{
  "train_examples": 77898,
  "crop_scale_min": 0.5,
  "scale": 2
}
Rows from block 8, named by matrix and row number. Rows with one number belong to one channel. Each number is 500 + 50 x the weight over the matrix's rms, rounded and kept within 0 to 999. All counts start at 0. Numbers have three digits each.
# convs0: first 3x3 conv (model.blocks.8.convs.0.weight, 64x64x3x3), inputs 20-29, a 3x3 kernel for each
# convs1: second 3x3 conv (model.blocks.8.convs.1.weight, 64x64x3x3, transposed), outputs 20-29, a 3x3 kernel for each
convs0.0:482597582422529527493460456447423457425546521409457470434459396489499300498487439553551501583501417491468451578498416487331351481479558512507461514528479513558476505504531470484540485551587545514601500542611550544581464546554507545558512510533452505532410508593487487564
convs1.0:515524506560504516554469512481449452514496451529501434511542481447522574553534504492516470468443441507476513433478517535484493489491486510498506501479535532511493465456514538495503473453481463488517461506500447462462534495496508455447540514487428531528456475483547535487
convs0.1:478513564549460533607526502510523518614572504531557486429452500435529464385584494467511513464499510504538530509538526523529507509491479458499446502496406472478424472457480493469522505441491499517489534543513498504433538513487492481461502514512503465506437430476478441474
convs1.1:449482478450538548390586589449441434541513464540490450477520594539561611504532566451470530437470528533547551450483475544537491484482501431415471530557536496512472451470512525508487456462470502475449465425450491436480521471437525494461485473438447475529457473498475489492
convs0.2:518507542586595570590578541459464529463509529387444452425472434483472462462485474451500452401442393425462488500510498502490464487479458501446444422338376388400438511527508495478483478468483461471571499469378440350316556529541567523540532494506510457437477367333457382324
convs1.2:463565478462571532394500475496412425548466507561525559432462558433489530404460536434331405490486484500561452439463505466467465485493478441467406467459455568449440514488437516510460503516568506511565514532541502500496517537597530561624541558588513530456499502514591509553
convs0.3:418429495500496508506537535440432474384394450376454500539514538513518534533472482432458422526511450503454430621539444497418456496513588434421543464519548498614601534511530470464523531580585476507420479474409528498525471466440527543460495515494571473531493507570554594615
convs1.3:514556534543565494483457474498492487466467482504480493520577540502507438486455425581508480580520537562562567488474508470489479535514481559509514481461482520405400502568551471517512498493522497515505528522517536508506519518549446454476467441462479472422474539496446521479
convs0.4:514520551541480552603480501460512551523496478488517465451420397453415458483422510531505436502444421479450444478426378392320401354327513527563529570511491642556492533482475489419453493409432506529521473499471439469375469471474426442488439432465419379449473476455491538486
convs1.4:490488414586554459558545461467429419515514471502551524444475452536524602549506623444515418434478470435429468477496449579570553538509496488473486499454498470461487456468458510515526516489481487493520514488516529429468430394460475427459516457474526516496505567484504551528
convs0.5:494527442391445495563529530515558521555610487445469478530486516550529538405466497464466464480485510504518546480465484506513506482482480513506527562557585535483448479463448524511494458484493351383431501457419481496506399334350406353351517513528430441499414464514538546496
convs1.5:523518565583496480495466470455456433480492454512518498505437485489491544500412484503434433542468488452470421453431444360369398505561561526481519470364371509524497475445482454471456511544527484487577506442494550483500508534498555544504574586550521566594570443465540554550
convs0.6:431442380430418352430506489574503497421401489487552547518534563473558579516496467496504475496498486430417416438446443443422456473494511593536491532437368544550506432436479412443520495494517523508480536462463509537506531509522511525504484456440347410543473494537461497516
convs1.6:498471526482461454527501479493493459564578538564563574513491463532556508513553492492495479527523485507523500612620567480494500531532534583537555522525531517482461547559553471461474562523513424469482393379381586427304481488484484506493536558543574550571438457483485543564
convs0.7:421562579502453561559408506499502481468434415471477522517490492535467552511484564510461476488461487503520529513535541509502483561534497451402488495370434506402463528494534554477478582509488561487430580492407536493404465474418432393360467413421515494508494484488553546511
convs1.7:445526543459457549527534611498528505502534515513496486523499542497474541504513589437442502484545551445525531466492508525535544471485516477455505483433473504529505474497528523512530528457480528473458522392405548450433512479489491431450570526486524495475456388371505459504
convs0.8:428517426432488485540527546430478472450491454452510513507506412464463430417474531467414438467452495521553578474446436469466455536528522551487530533507567532490544488474468493476473555550516409468435504483374526494414375404499427414496435397489476518559404440479455502503
convs1.8:480506488526483440520527487432481490457497526476490496460551501442531512520539525446453430568465429388346366483491501453449490556559521558502596495422519521485567509510518454455539559525546531561513521469444555499445504478466487500492517538521518531508492517526577523548
convs0.9:491465423458434441584559486527490482551530495483491494502501533485481524444439489499478479503514533494527554517526545485519559513515545493453480493494540437445450557572547498569563486526568477535523526538550537545532550549513559551495540556517502498453495499495495513533
convs1.9:515475551580539564563533504510553544606622555593617551481531588481502503503520393513555492466532499546559546523492463494473450521508494496531517485555524437515486503539518507503471518524503462458468343383446439442420531520459465479471452476484491425411480490456444472449
convs0.10:497515543447510527540537519477440397492468452490480474524531469461502545381482504581544547547555566474497474518526488472510470416411405458489470451500498399498538551564509466516472446457440465554525521513526520564576493516496545570524500544501399488451451510466395440491
convs1.10:502500552517488437565610490480548545499546561487521550450523569539547570532537504585510577535406470544516522513517526422403428474529507483487532551511468523497393483467519440375458533550573479481460534509489543463476546515514529483495571587571544533552566620632492518490
convs0.11:482496436550582546547426563421418478467470500551555511485470527497501536469470508531534522546551473471506411571553542532532516503497490509513574432532670451446536493498522479510545429437477517494528504454536497514522443416510505497543544516534518489594575527577627567566
convs1.11:389341505472503527431554653568532525554520499537504502564543567416377371542562654484463460509491519599568580540574580436432414523499502484458488592647584522565548550580563483477498486471518529545512536509427531481419471425483594607581579568601534532490493559532514498464
convs0.12:546531536529502534517499512431505465438532503517541505474415424518472430536466462515454426526488462519500484531495463539493462546500474378508442406499481480514556490476385517486452544518485453498426492548466500500487555495454557490459543487501520501493566569539563599560
convs1.12:438522517422508527445478489505501495540543516557531490506447387432398443473389479464559590470489494538556513502521518600573547487485486508484444546492526487420468524556513497634546472531490536488470516514537487513543496525514512539506479525463427484459466520477484540400
convs0.13:445438516475476515447510507584490457475472486411439512428479484526484479495464423623561531539516535495553583389425508521617613526567522477469495492488476430397459498438455585567539551534516554501492563501585535466542534517542468490580463498613442488368521586468418497446
convs1.13:422522488446543451491583446517501475509481473462446482468460459475565491473540443539442404486432401470469470510505489471447452525544539552534504486476460484527446539490464503501487511503515502485505472452499489491514590550485510485511494512571518525491564433451535459479
convs0.14:404460532457472536513570511492477446492491472507502500386403432444447466411389457566553592537553603481508555480492539504541555483522535588498486571493471515531486517521566517507522495484491527441421577494415521453429397423497477447482504484522513492504506485487524502489
convs1.14:505521487547482483597559597490525546491521518492489478544510583555482565502530569441489521518514514424468533475491501528535528549553522497522560498478550464514547499472557508467529514453512526521513546469465482480446539502506524492493518458463504463488528499513510441501
convs0.15:496602515546614554551584578525451530520385471462410509524374454505374468480490476463467558416480565435514538488568556504528500494500486521466435507464436517587541504498506513491503507476528576551542553507471488429478508470461501379396566420471494488518490442508524472551
convs1.15:399498511393494526367518517520513467534536507479514502565505563529509525525515470488472508502508459524533494540499411542521470459499570466512486485500456485464427528544486475557516441524525536512451542434312555454249539516558554512543565513521504562512532535512476500513
convs0.16:563478489483498501484455526539514500516484458503521525436503476489492480446508471514536502547560517555565523511563552525540498535536542582444499557385463552413529541527524482479471456466500526478429583531526560507462481508553473527603459508554625595537563549537514495496
convs1.16:499525462449473363489495398538500528525523531492546530519606601530534547493550603462523469563563578456468464458461486502529510495514506537518544498484461502532572503509534503506537504515503476481479445387385465443457531502500560517474532512514479400529487435478470474513
convs0.17:516542551476483505585506493498507581514444500529409461472461401408341327431424403561501451488445452474474460537515482403420460454486529457522540440485510462492509545553517485497495493493508522524479503520493511551500592611536683638461616556426559462522524438496471458474
convs1.17:562528475520451419514474534465534545478519537502534548424393393570529508658586470675531520650589572604564519579543532502498548524529501465437405559560547496551484496499510487477463517546532479504583481517641475483551462467447498508530475482523419462486508524543469488574
convs0.18:373464522460388429542388448437454478466473478511467455526560474554516402490470499521524491495505465492550531437458486461541551532564520479506512502465502509443517466444454500476466530474463464518475472530495503539528544489552555462512594480481522539469574551472533491421
convs1.18:625563516632561438618570405491510509450464499453454488459537522581566500512477453559495549536529501506499454481522455494507480480552566535511564535492568548534590526464507504485497534512492473415489517422472573475460495518580481474543531467479533540571553465501584561608
convs0.19:531487414560513503533483493516541512464468466457426450501520448434493444441499466605568538515504494514491491549515496544502484512480507471479439413467486461516529553507489554548498513546532442481485498491459528484487492487509486456508493490525475457500449454580454469556
convs1.19:460515484520490487519481482480477414489513480461501499569479502572492504464413455544527531492507515541554536467513472535526500518524551525552524516533539517520491511522529535539536520527561502550509443474520502469497491513500510513530484517531528518527428482556491443476
convs0.20:544613548587604587544545520553502515495515518499448459563469424533488499541575555463482545423448535482480474413433449412461510501507492614643557525567576441548614463535528452480514518481482401433484453465436491423424526488424510471393521423415507575597404405430458492490
convs1.20:363452472475492538441528568437465499480469446470451423467442530511482497530538491495498534512545583492512538531521507520471509464482527504535543588602544538578528482517480477451401534531501557505470511518564480483579518476462514513527460503542539535544576544536566515502
convs0.21:528514494497508499533519479456512544455496443428448409467553366466492458494460382559500455442356405446421485458411462269284479461508594522545552478524524520503502497536516423488477535543538461492463522530509519575553595587493559582504523486527466427413536490402548513422
convs1.21:547510481538493444505498486420471472427509508415515526469539591451450519487401448507512440552488539575414544481489538522511549483447498500495438537491438491492453471500497500496523508455451488447482480504613480503608479477447461509468493556525523527493511543488535584606
convs0.22:534568522585581566642578558582461433542505479505496495523527484463486484528438514513528454530443375544508500493471422436282354439450525333460528441476533557519459467469500437383415485488449516478572528571535440570556521542577536539558511482476488484417536561496525574534
convs1.22:437453411502470437474473513539523481563623515522572512419528486501471485529378524529559504525546503433500558537522518527532529501492530490504479455517498451488520491505483478509526473488524440444442483467460513476457511524517484505521483450496556493514457462443497523486
convs0.23:547523553566504549527457559494549503535560518516533521467499531433463495484471532523505516524505491486468470527529529498483489528510511411466474473510505478510505529492485527478462555523467514511538509500528491500509495495499497498511486483510435508457454539472476531478
convs1.23:438489536444480542502453512478478445487495462476502470401420463408455501422470491524533559504519488498507424466454467493513521475520522491497441514548480526537480505529510497527490475524495443462528425429497428438502498500477521523502513508517395459455469442461469490459
convs0.24:528575501510553466453529450455554535546604520563538507444618617366546554407499513498477499508489480544510452484496497551516469511475455447462490392424522350409554485483493536496470532488456466431376553528455583488359485509558492481490498478444440459504499449468487435459
convs1.24:520512496504507492466498473471461431491504444496495446514542553525498541388371418583556535552505507518507496499499441466490437511495474481481476465478478433462479537520528480469469515516497501472429509445405519484448530546496519535491504520490464473495446520498452533488
convs0.25:583523510627530560520522497518523514480510523491503531509507462432513497441563470570561557510522518461497480546511499478486497522509506407526499458517479535532472528519482505503488545547510463459414460493450498542566575543516560539564488538625510487493577597580593596566
convs1.25:436471478492467472508484450497556528498566547499524538475477555490455467450435401533479501516458520512501496491515479532525478469480445456505567464484497536537510490454542527527547476447517500441350580525427579539536527547498547542521538552533374442511409487506483537517
convs0.26:469563457466580376534583410549460479568481510558473490234529667414577586535500500460502495483504483477498446478512500494507495467477465481461558478433520546465483487475464452451473416468487548398438502405396484533517546503447461418427463471517554533470541547460469515534
convs1.26:429485523496554364544599429462512429508499424536528456504407597518463537615455549380513465545549356628458329367516569513553419578490444420508385620607279693529201445431554520301577548381639525482498536505524558562494565374414536473505470561555496485524465484572501511578
convs0.27:427501504485493516568491500374340402370334391462435465563508526499459550493521611574542528494474514455486553461422447348386483403490553510478451522480465569512473538545561441448519490455484597512548601541481570559508527468461548495479477480524470483498553552480613599455
convs1.27:470442415486441521553487594510488501493536499495550492453460558514486515588552542485464490514594542528527389512434482513514556457505497588508489533544526527558547445470488482497517508484511474500515482491497513506496568576495567555534574544538543486460543513626526428550
convs0.28:489580526459460550501426453459480487499517526464488502424404423421448442426474420483483464435503507519554527503510502549531493529488439511512520577511510458456435500495498528491510542501484488486475483532490498573572522553582497555578476530538556492501555475443520509516
convs1.28:501562486506489499506493484511515488497514503475488513509552493422471493406440460474460453476494517487503537484489510515472493499518504483507496488489482502554518505516510520519481484577511470451481504500549490501547458476521460509540487515531463539574470497530539522521
convs0.29:483503463522556510448536456414508504419480485474481471401420510487528516440507485545528594566583585559560552461438507516543536537569535481559493476593506476581545516477451571586494551585502487554534538539482578525518528545521535571541533569572595615500562594484544590492
convs1.29:523507487553510456564507425495526525543557525529563517555609605455460513501475536539557522522499470533545560500511478483483494526507508543549558478465534560541560518491504508513522522505471489477454467497525446470515591570521533527498571574516498592570417456454511518508
convs0.30:703520492676503525588509563472539516506533527554503533584560547549501510552452520482494527465497531480483446468475491523531499495467461536429436511435446446467523513469493531459474496448479443463575433434510562429457435479523456470482384390464585617577545555539455470512
convs1.30:388516464296458475316417458467440427468463436473479455605556506483506463419514430527390440494412510507453458529565462468501508551469517551539507460549549517511558439591473395684535447654534504519465508546479498592545484469513465486530463499520506543474462587502512623523
convs0.31:575555571587642574545597524543496491527506506494451446386496448397506539427510523512527516488513515485538529484440473448469504481462470476427390482443391401430408497447446477455451481453474435526473487557453412410476591599507542571513461509514524472465511475457491469463
convs1.31:386550482367418479363438488505461467427502485476534504468551532420459370441458438519463443488444435419468511425481491600617455480486533406422404447455439510419421557529450513488492454416562483515491460434473443440500492534516525551540567582570513492469559565558558560462
convs0.32:436460534367446513439506538495463440473457402451456435530530558557568585533554563479507512432477473487503478528514478497487488482497535606603533591606518550599501532532522518520524527535570544555551532561561557591578516480477474463507474491551526517569547544624566527565
convs1.32:502452597554465557532496504474448495470426456462404426451430396543517456562574542511482492491539541484561611526543508545519499493470435417464527500511579465452413518513568516478496501451435513492466520517504527484512546511503512438413483410409391394440441450457486408419
convs0.33:429492492349488472410487457505527487534465448518446477367458502528573575592566576383481564476561584549584570460500506465476485507502514536517479429429426509490435487519538471497517460511535488507429487484463484467396570525532510464493498566604478493528451438495481416430
convs1.33:396436448450441472524449449546544549587577520504504473460410493501366484568525575521567589557505514557498581507514482529537504509452481432416440479451541445446534552485630566433632517394576547464422424431430504476456553484448538481459521496471457466447479492544509517476
convs0.34:594503476534483532502523608548529489524510481492500493538534450502530490394518525409412451429481514464523543481495467502508467515516511498437457464474487451479523514502481501507505507526546508420443458466576461503565530508470557549506551553514517500505488486483507498475
convs1.34:562550567587525565503562528640634581634647565589576535524542622546467572585578569463506487489491544425424474450483489488526513487509483544537516522520453495538473489508491456496504494482472477509498450432456495425469522569541503532516505554540435480487498506524514517476
convs0.35:445443408454434425415410405533490493468455470467456492496466477523463528501485533547475513570488524550501564546467559548482503473512513509524532490537529481512503543480465560546387532553365484475460538489493563490455508463544569495533565488457416528476445586478458601483
convs1.35:475595431454595449471566447481481447459453426439472474451530458415537464481562537492513534498474445503483516560559546495543484533523548496440489500489487524516464568532547504541515531561532502523546487504538496472463533507484548487458514460430533454475504461523479487452
convs0.36:524503454400459462496475528560553516565537509525520455498459536518527566513515504475524523484529546490493508524534512474475510481483499555535508518459461581552519522578533443474508513493490516510535495513501512531423482514438522566483472469433525503499514457471539558546
convs1.36:494505500554489513546446497464482494470490498487481463506461438450457460476518536532543567466500531494481497429452484485513522509530491483511564512495508518493513494481492543580556490543513459478497510497488496514489487495485486478480465483492503551504517492473510484476
convs0.37:495479525569477493554517598502465490569543491490458434556551522512469496507435494518533490481438424527442449444455498292320540405439553534484523522522554510489545509558532378499540442470507452495542539586549574587493557578551536548494513502517470488514464444441462395380
convs1.37:499501491488549469485613513436412498428457550525603570371476543374437466425444485538504518538514538638542575499522529492534572505493493500481431488513508459496493516481512510474542487442500462445456485512506490507478443417469481527551524559548570554459508501490474470479
convs0.38:528525476546532485524514506505433480495488496494495494520549488527540559510488471518483515548510535562537553498456506411383476549585572532468470548537507543515480469467536430407463555581538517515514467567534503537555523559494486531503533570542512518454538564429527581445
convs1.38:497535498516471465509537559527532495507536496438500513544520512498481438475434490477494556510517535554558629470465450547535527480473489506511523546577572479492504506501536545514560483472492494477495468474495507502469519537521436509476425492439476430414551561560472547495
convs0.39:540477521536431433612497428505499578435409477451421492498485454479489461490593543540587528472532484455507439563536508416383433455471545529560524553586500548597503517549523404419428487463461511560554507581505481603563605613542655651540555548456458385482497424432503470450
convs1.39:538473406545369438539394469463534565481535559458476510459474558431499519502557521566499511496411395467475503510484509558508506537539499421456526479483632584473587449439524523473492501510510532481535534519554495479505497514499470509557446467518510517526541476567488465451
convs0.40:526471517548500478559482466447421475487467474549556571479437536504458527497450533542552509472476464499517528476433471511563562528557559485397537503395497500440474472455488483527571483490567546538494510509470485437428470490462462515487494539584414391401483457453532481500
convs1.40:511509514520521506492509503505500488481461450455477440507448486474524553509510540420457411483513454521586492540569542461453469496482486500585529515516510549517515445495465484493450450493493563655530476544486462479419489469498468448498507481470546551485533521515495556513
convs0.41:398549510374502449403469417550538517490494492465478486528533558542558586578584602515509539554538536545549553502498510507497492543548536488493551441485513480508506498510532489493496536547534599550483517511439551513460532535558537521523579557524487481536496480527527504531
convs1.41:566412496490432485455479505527527521472511532459469473409414377514422365560467460527530525489529518440500540487491451479518524539498519414475525443454492479423421486521486460487493522524537536561563562477445559481385516508488508499459464453420499410430462433395481484458
convs0.42:539506478509523522526551548545506547505477530479414545444475476475490492532571524433495533441489549530570572452526506555601572549555496485525552500548556491510550501538507542564549516526524529583550514564560442507538489520482438481433442505509552495495533483500486494502
convs1.42:498416502458498542429548548505517488500533488481496465606499422518550512515587507509473494480483522427483474526545500463509496525521498462470496497480501475478476502501470469480485523497526488509468485416424494414450396452467472489476450452469490497463551481413518425481
convs0.43:405319337367398364337391483439402402418428431420455460579466475523494552550582588547494507433450459496497422451476477461459442465472464643457398652534467568555516484481510471425463482464494513525505493513483504582520606577577579551591517519572518540483575570501501514518
convs1.43:535558568596572515479480506508486482507483459513473450657640573626558513548450451407541606485531508496469455498508508553510495500491526498482468552560499487551520560527501507524487449509515572530519565468449573422386500464487552522521492452455505463460537534553465478479
convs0.44:506516433536485508447507545539575468423443393527515480570544580558563559556438461500491520503529549535528517435374356414451462515481481524563582391376479508503537480487494462479540472439520568482450489492601556566575543510506563534529533465473507552575518482492507465443
convs1.44:468518430458493524550482526463432397527464444572502462589466574498391458571553538479507525516567571534536516500544517546530514513515533497488451484484484470442402558515501488513473490541469481444453474376437469282334480484473459425400410374347483447499501495536531481511
convs0.45:459504489385486472438539518484500516478480495498468471498492527545536540530537468552533493541523499543523479474449449506522518444473526532590514492465419431424387493522478542583497419456482517471461545476461540504526490495484486482443460453443489536543548522513481425444
convs1.45:484484547540550581448499530467455490474454450537487448559503575482489549516530537599539554449421360459532473502534534459436394504555499507535427489530488493493466512474474475525468492535487540503488535507484561494434474443442444423403520496429492442408546458487479475483
convs0.46:540340478554373492522439545536498477554502472505464481491620569483610546455586518500509495518525506495491477520481437523508496455497504505458427556523457457526515554492448547561480486540495612502471624491451547506519503529468605635529502563453535475530505474540474442538
convs1.46:457536516499450489438391452509553504464543531439506523417522542414485488515510513507499597394499490407558476464506648369460483429658516472386515500424463414439424636351530673284433654379488480455459554498428584523424506504488514499470522510471490416495615322562546327555
convs0.47:530465478587497477546501472467400443466420460492464479494522574550506571567478485443451478458477479525522492516477483531520500467509525518503428535527428557509410546490469581575500510547519590573480568571490516597470564505469573523463579575530476435464489512510504483453
convs1.47:563444437525496496511526507416521549444542565471497514600572479507505457530455513521506474481442456510479522527545491504541485508480474485491574464462592502404515516486495490479499511431502551503477534494478549469437430458448478476454468473472472505530532510489515480477
convs0.48:480467515419506480465541504494538506502555523501549533540553553561557583528527511467500510467534516412462408462462459516499486482475476576526562479545635422489577516486506570544553505505543572593512484500510551557500543563597529477477546519521549488557506433514524453476
convs1.48:610524616627523542460491576475507511507506500491476469469593483501468422492478505476539491471467430587592565522497483540511546466462517555501463600587533419549533505462484524506554542471467522498519494504490438419430524501540524453486479494495477521519451490476432483606
convs0.49:488433491564491505455467426437508497515535493443475475507498480482498519470520564469474469463467483518541529498495482463425426474469456435407441519462454527441413488487472523496503529455453481534566517569472459501441503518519481481484442459468568525602564539584584545527
convs1.49:532476408535430499576460434629586512640615541484518506671436443498506499437510503572626546455455442494478559510538545499490555480536495595583572508505550505514462492499491563552518505558539380365373463530597515529498572574582377465519365476476561575584548476523563554542
convs0.50:528595491410581505458538458430527500473605570521575605572587462564551354561497369555581467575553392485421321553512478548502457490479484489556494471557504466518474507495480490495479450495510475565569549526538529488549356402454401419424474454410546498486455482582495505574
convs1.50:630583526616567491617533441429407430392416478367439485640538581666516566635527572532441453431457537435514492536493468466461532479516514581492506485472516467513481561576476477532487437497443524544434547513323571493424502562563506526514527483505574523510475444537483424517
convs0.51:522565519504548453432501487533529469601572503661631588485521545493532502457463434477472538458467496463475495470452487461450480520516527544436475528483460562558503512486500483459461532551523523520554565575552523561551524476402494510487393404389553527517528515481549576541
convs1.51:441517551426523486340495478471424423464426421493488480523520556488480539413398473428524528434487477537544556445511534487514484602569527511507508464492464408495452530553507537530469529553525493459438520505508550526511545556517544541496550546503600473484512492474566563510
convs0.52:495513498511548530582515500425427356509506457544528486469504555506458530443489508402387457390458505513563553456497465462519470453488472442440551476466581496485510532471434491480481422447516444484498502477470584570480447434403499493454525555522502500481547543505615559481
convs1.52:514473508432479514439466459569543492516547507473496466547410455522477496447482503523517499477382397437413427516492518498480488435506527555528563477463453441455460573542506490484473471500501494425453524472463539451421505565551457501491512490480497488499557535484541541536
convs0.53:562496469504523522459523522456482522478525527431463512503547549520536532531499443508513548419455504490506516536498425567580529484518526606564485528555514447488545556496387561582502405514529519507565524486573481446559544515513562524485511513493557601505528585531453440510
convs1.53:528473492552507505521525436507519508566583550529533515541524446456440410425457475493536436488548516465434483521531518505519499495504495511506479479488476520459447495502459498517492480509509487419456508452508539461461464473480499501505511504480510445424471428414495475492
convs0.54:431453476377434555438462539437464478502523486516519482455522568437531534470549513441457435490521458521557506500485477538500483538496474503436382529470427509480460512514472492532472501550504377446510377505538418503544519525511548550517538546516498545518468477457474437436
convs1.54:529526601550530545516527493634626598666653617583573524566592486511556490575574575472468470483485477471494569505459502478502508484503484483486539483442446480465406504459528484485545531456470482464515468420476528497510503502526494514507499537499522438493528481523525517537
convs0.55:544481497578556493564591498430513530486519503519513462487538492447502477427543475555544496496507489499490486500572559546614577474489488541589451506547480463504503551589552524593575399459538431535400480527511460525520498488508514531532514521540519549496522547524547545558
convs1.55:480465439463531488453564438477501493520554522471519526564502529476496466464524423497555537459517495441475424519525445506505465498495470505571466487506457516511536503565541443496529490512462519512515500514521484511528534527527528531505578577564416497470461552491447476465
convs0.56:469447453420460482514538536490414410536498507547471496440526558497574490511509466512508529550517524498482534521529518478489521484451449446383423486351481496434521514518513481485526522457513551468468484414504494494563564569515514555526489492510521562527445446534483478509
convs1.56:443559461488491465538434436446463476439483516455520491419411478508481505524476512466451508490527572468509517500505522486518515519546506499516468399441461454498489479452478519529494492517518416493458463459507495512586476497503502509497514504505539582549505462516492493484
convs0.57:559525526560592527531579460474387333501476452495460496491485497472488419536569474468503531423438512505502540508493459553523519517478469529497493534543524499492506459454485521518573517513520559551561505529503456511522493500489550575613510539541476474531486510491537555475
convs1.57:458392495523387476435447531505541546496528546439494564499521467524528495516635569494462517467519547394480478526496481441442444462474488476542557471562587560599581501502469485504464516536494529559535547532472542508445495451436524463460502459494532484556509458470526573497
convs0.58:425437504440422454470486536512522432495553550440536547557436502585497475523454440530492466541499485496452492523507535472500520496535524534494442526467498475466553541565487495541450497512469413513363483553428450533446468469454533510426502502413481534479472485402451448423
convs1.58:440472548501522442495579501414440471380439485458527545538552458586548390638573498523503481487426444481439439488491505528563535544557528497473452448434477521510559494473543528512567498463526547527591592576644569547583488487544473476548511475541526512559452480497433539506
convs0.59:450482406467537453576534560475448469508517546440426479464435449454477508539521547536510478513494502509491493460435426550562548498501505520531514536536494446455448468428475547568582475479491506511510515486488464452509475450491475467490535558551515541490498515510339379398
convs1.59:494432485484498534533500524539533523514503478448416390546537523415435452510575551571556531510502481487503510571616596439402397508481501539585587497534549462456411575586564426413416503497472511482406566531526520484526505469437526500468544519501515560567531545582486407414
convs0.60:597545438515545540482530608491496471461510470414455468541542532484531485514541531478519539432435453478469471479513461507527469500511485630520431547503455437451488549528466548549496485539538536594558505545491482484469540557520501518469435456417556577519489523519449461521
convs1.60:567554622531497547472498463541538543526589593519576604514516569491476557520468484483527555488497536547489507486545515505549504475484484482538523535601584480526528486487496482445494460510569546461452536487490492481488481487494525549555520574573478515476459567560464487473
convs0.61:505490527503551505575535504545480469527464427515463470492492453538514474472448392511504499539526545514508528554549556475483530390430511494509508571530463565521494545560585389393489444387468444560543498525577570559536511550505600660628480511475377446396399474347412496467
convs1.61:486527453509449403518480407535543562569555557593568571528538563564502469598529457497526506526468491547504539491498509434429474524486504552499476538483478502497506500529537470417493528494484460462505485522513444515511499446444556559522510546534539445443574547507531456458
convs0.62:471447439498535504455491454499440445560489498473429497545525501550546482529557501466458511459441496514468453538505474518521503472476473518478452488548526413480504545529483562570517500515485479460443503497478492408389514491485557477434483471464528516512467431456429437492
convs1.62:570555484594565502486490477467487480477513521460488509495474526541507511474449446513502532483472558536526576522506485538515509517527539585462458537504503401460511461499507500543516505540531553501453557508508549484487488519496475535527409488503577589504549573506510527473
convs0.63:400549542408516521432494564468492492501509487503502466510474402535483504500509567441478461463498519458504506471512528508526540540511487471456501497490553483425593414469541408416518462384468489537595499481581497501527464502498501529534487481508509510558523427426555457461
convs1.63:433537435496560531499531484450510533505586620518532553490531490536516465550593466461506480501522516457442457540463536503468499518518516447502486507497530535537515500560514475512510500525502499456441515511375490526435430480500438525540437528522502481483492501446466516531