config.yaml
dataset: "photos of plants, animals and fungi (iNaturalist)"
train_examples: 77898
horizontal_flip: true
task: "super_resolution"
arch: "rcan"
norm: "groupnorm"
hidden_act: "relu"
weight_standardization: false
stem: "deep"
widths: [64]
optimizer: "adamw"
learning_rate: 0.0042
beta1: 0.9
adaptive_grad_clip: 0.05
epochs: 7.4
Rows from block 9 of a small image super-resolution model, named by matrix and row number. Rows with one number belong to one channel. Each number is 128 + 32 x the weight over its row's rms, rounded and kept within 0 to 255. All counts start at 0. Numbers have three digits each.
After each channel's rows are labels from the 100 images, of 14976, where the channel reaches its highest value: "strongest on" is what is common among them. Only what is clearly more common there than usual is listed. The data: photos of plants, animals and fungi (iNaturalist).
# convs0: first 3x3 conv (model.blocks.9.convs.0.weight, 64x64x3x3, each kernel summed), inputs 0-63
# convs1: second 3x3 conv (model.blocks.9.convs.1.weight, 64x64x3x3, transposed, each kernel summed), outputs 0-63

convs0.3:101132105133114077142127082129133107070098045148126106145089079138097122101168131118128070112112127128105146118143111085098124096129144165098125125111159120114135160114198150104152107162007170
convs1.3:133163224125095147131098124117128144121148124150132154140096176115151130129121111083046117114103123157185114169132210187114130105087097103157104191120097123077122101156150171133163130106168116
strongest on: phylum Chordata; class Aves; order Accipitriformes; family: Accipitridae

convs0.38:117118112083091120098133164021101124149086105183152076118101148131099102069143111158109137145151102082139119075173179093119133147129215140112087139124141096152148146126140115094131116174147102
convs1.38:116112184137110104099080095121119137093097139079075214122109117119128134136108104141099126108098109126153068062171129166074113112125067145080128146153124102091149120188139190113155168170120132
strongest on: phylum Chordata; class Aves

convs0.23:168156119152129126060055126151161029135147128125153192155158147154084124132115148142194060112146145139112136165156132076076125156142143150145160091129159132129105094112098123159109137151081146
convs1.23:118110179113145131168126119067163195139120130150147142102139119185170127138135132116108112159203102141125109129131172198150135163120096104177126126112091109103079185117049146124100128147195085
strongest on: phylum Chordata; class Aves; order Accipitriformes; family: Accipitridae

convs0.54:096141140043140142091136109086155128152101187115086175155140131115134155049192141159146122136128127128173160127104125109163163182114108082149179132042148135149103103091153140106114116161126097
convs1.54:117128106083094156104117125102127086103145101080097114127099133052143140122106138095056152116167104133124031123132042100119167132109112136071125118168163113065103125154155152104097141121158148
strongest on: phylum Chordata; class Aves; order Accipitriformes; family: Accipitridae

convs0.19:082128105080150171106140136067106103141120102142043101114139129087060154112141131185170086137143134119114109175109174173125165137114115147058116085114144166153140136087055121120137159139139092
convs1.19:142091184116133094101092080059174139130131151178179137120098120109146112126112086142111154102209134140154160164120152083152149138127135131196110090074072066129123098135111151120120114136065102
strongest on: class Aves

convs0.22:126099147130162131107086169130139193125101180140106194058149116142116094123120141074121140096169108089081149152113074131137111146134113090087141142033145162129128109137098179150147127136061094
convs1.22:135117123117175150150163100146119040068137063114132148155091080126094064131140156088137138169108074135136081129131170153183151104159137155127136118213118099081123153092115108096111148130148116
strongest on: class Aves

convs0.41:045132085096119164131170137048164132137117132119080168177139148090104102052164148176157124158158116156124102175182179170141152138118116116097148115095148120125118067101140148127140126095147142
convs1.41:173170164117122141104083147099103053123136157118113119114097157095157087104135129153111135089179118117169105103158047073182114131099101124108132125129205153104129158160105165102164166192127116
strongest on: class Aves; order Accipitriformes; family: Accipitridae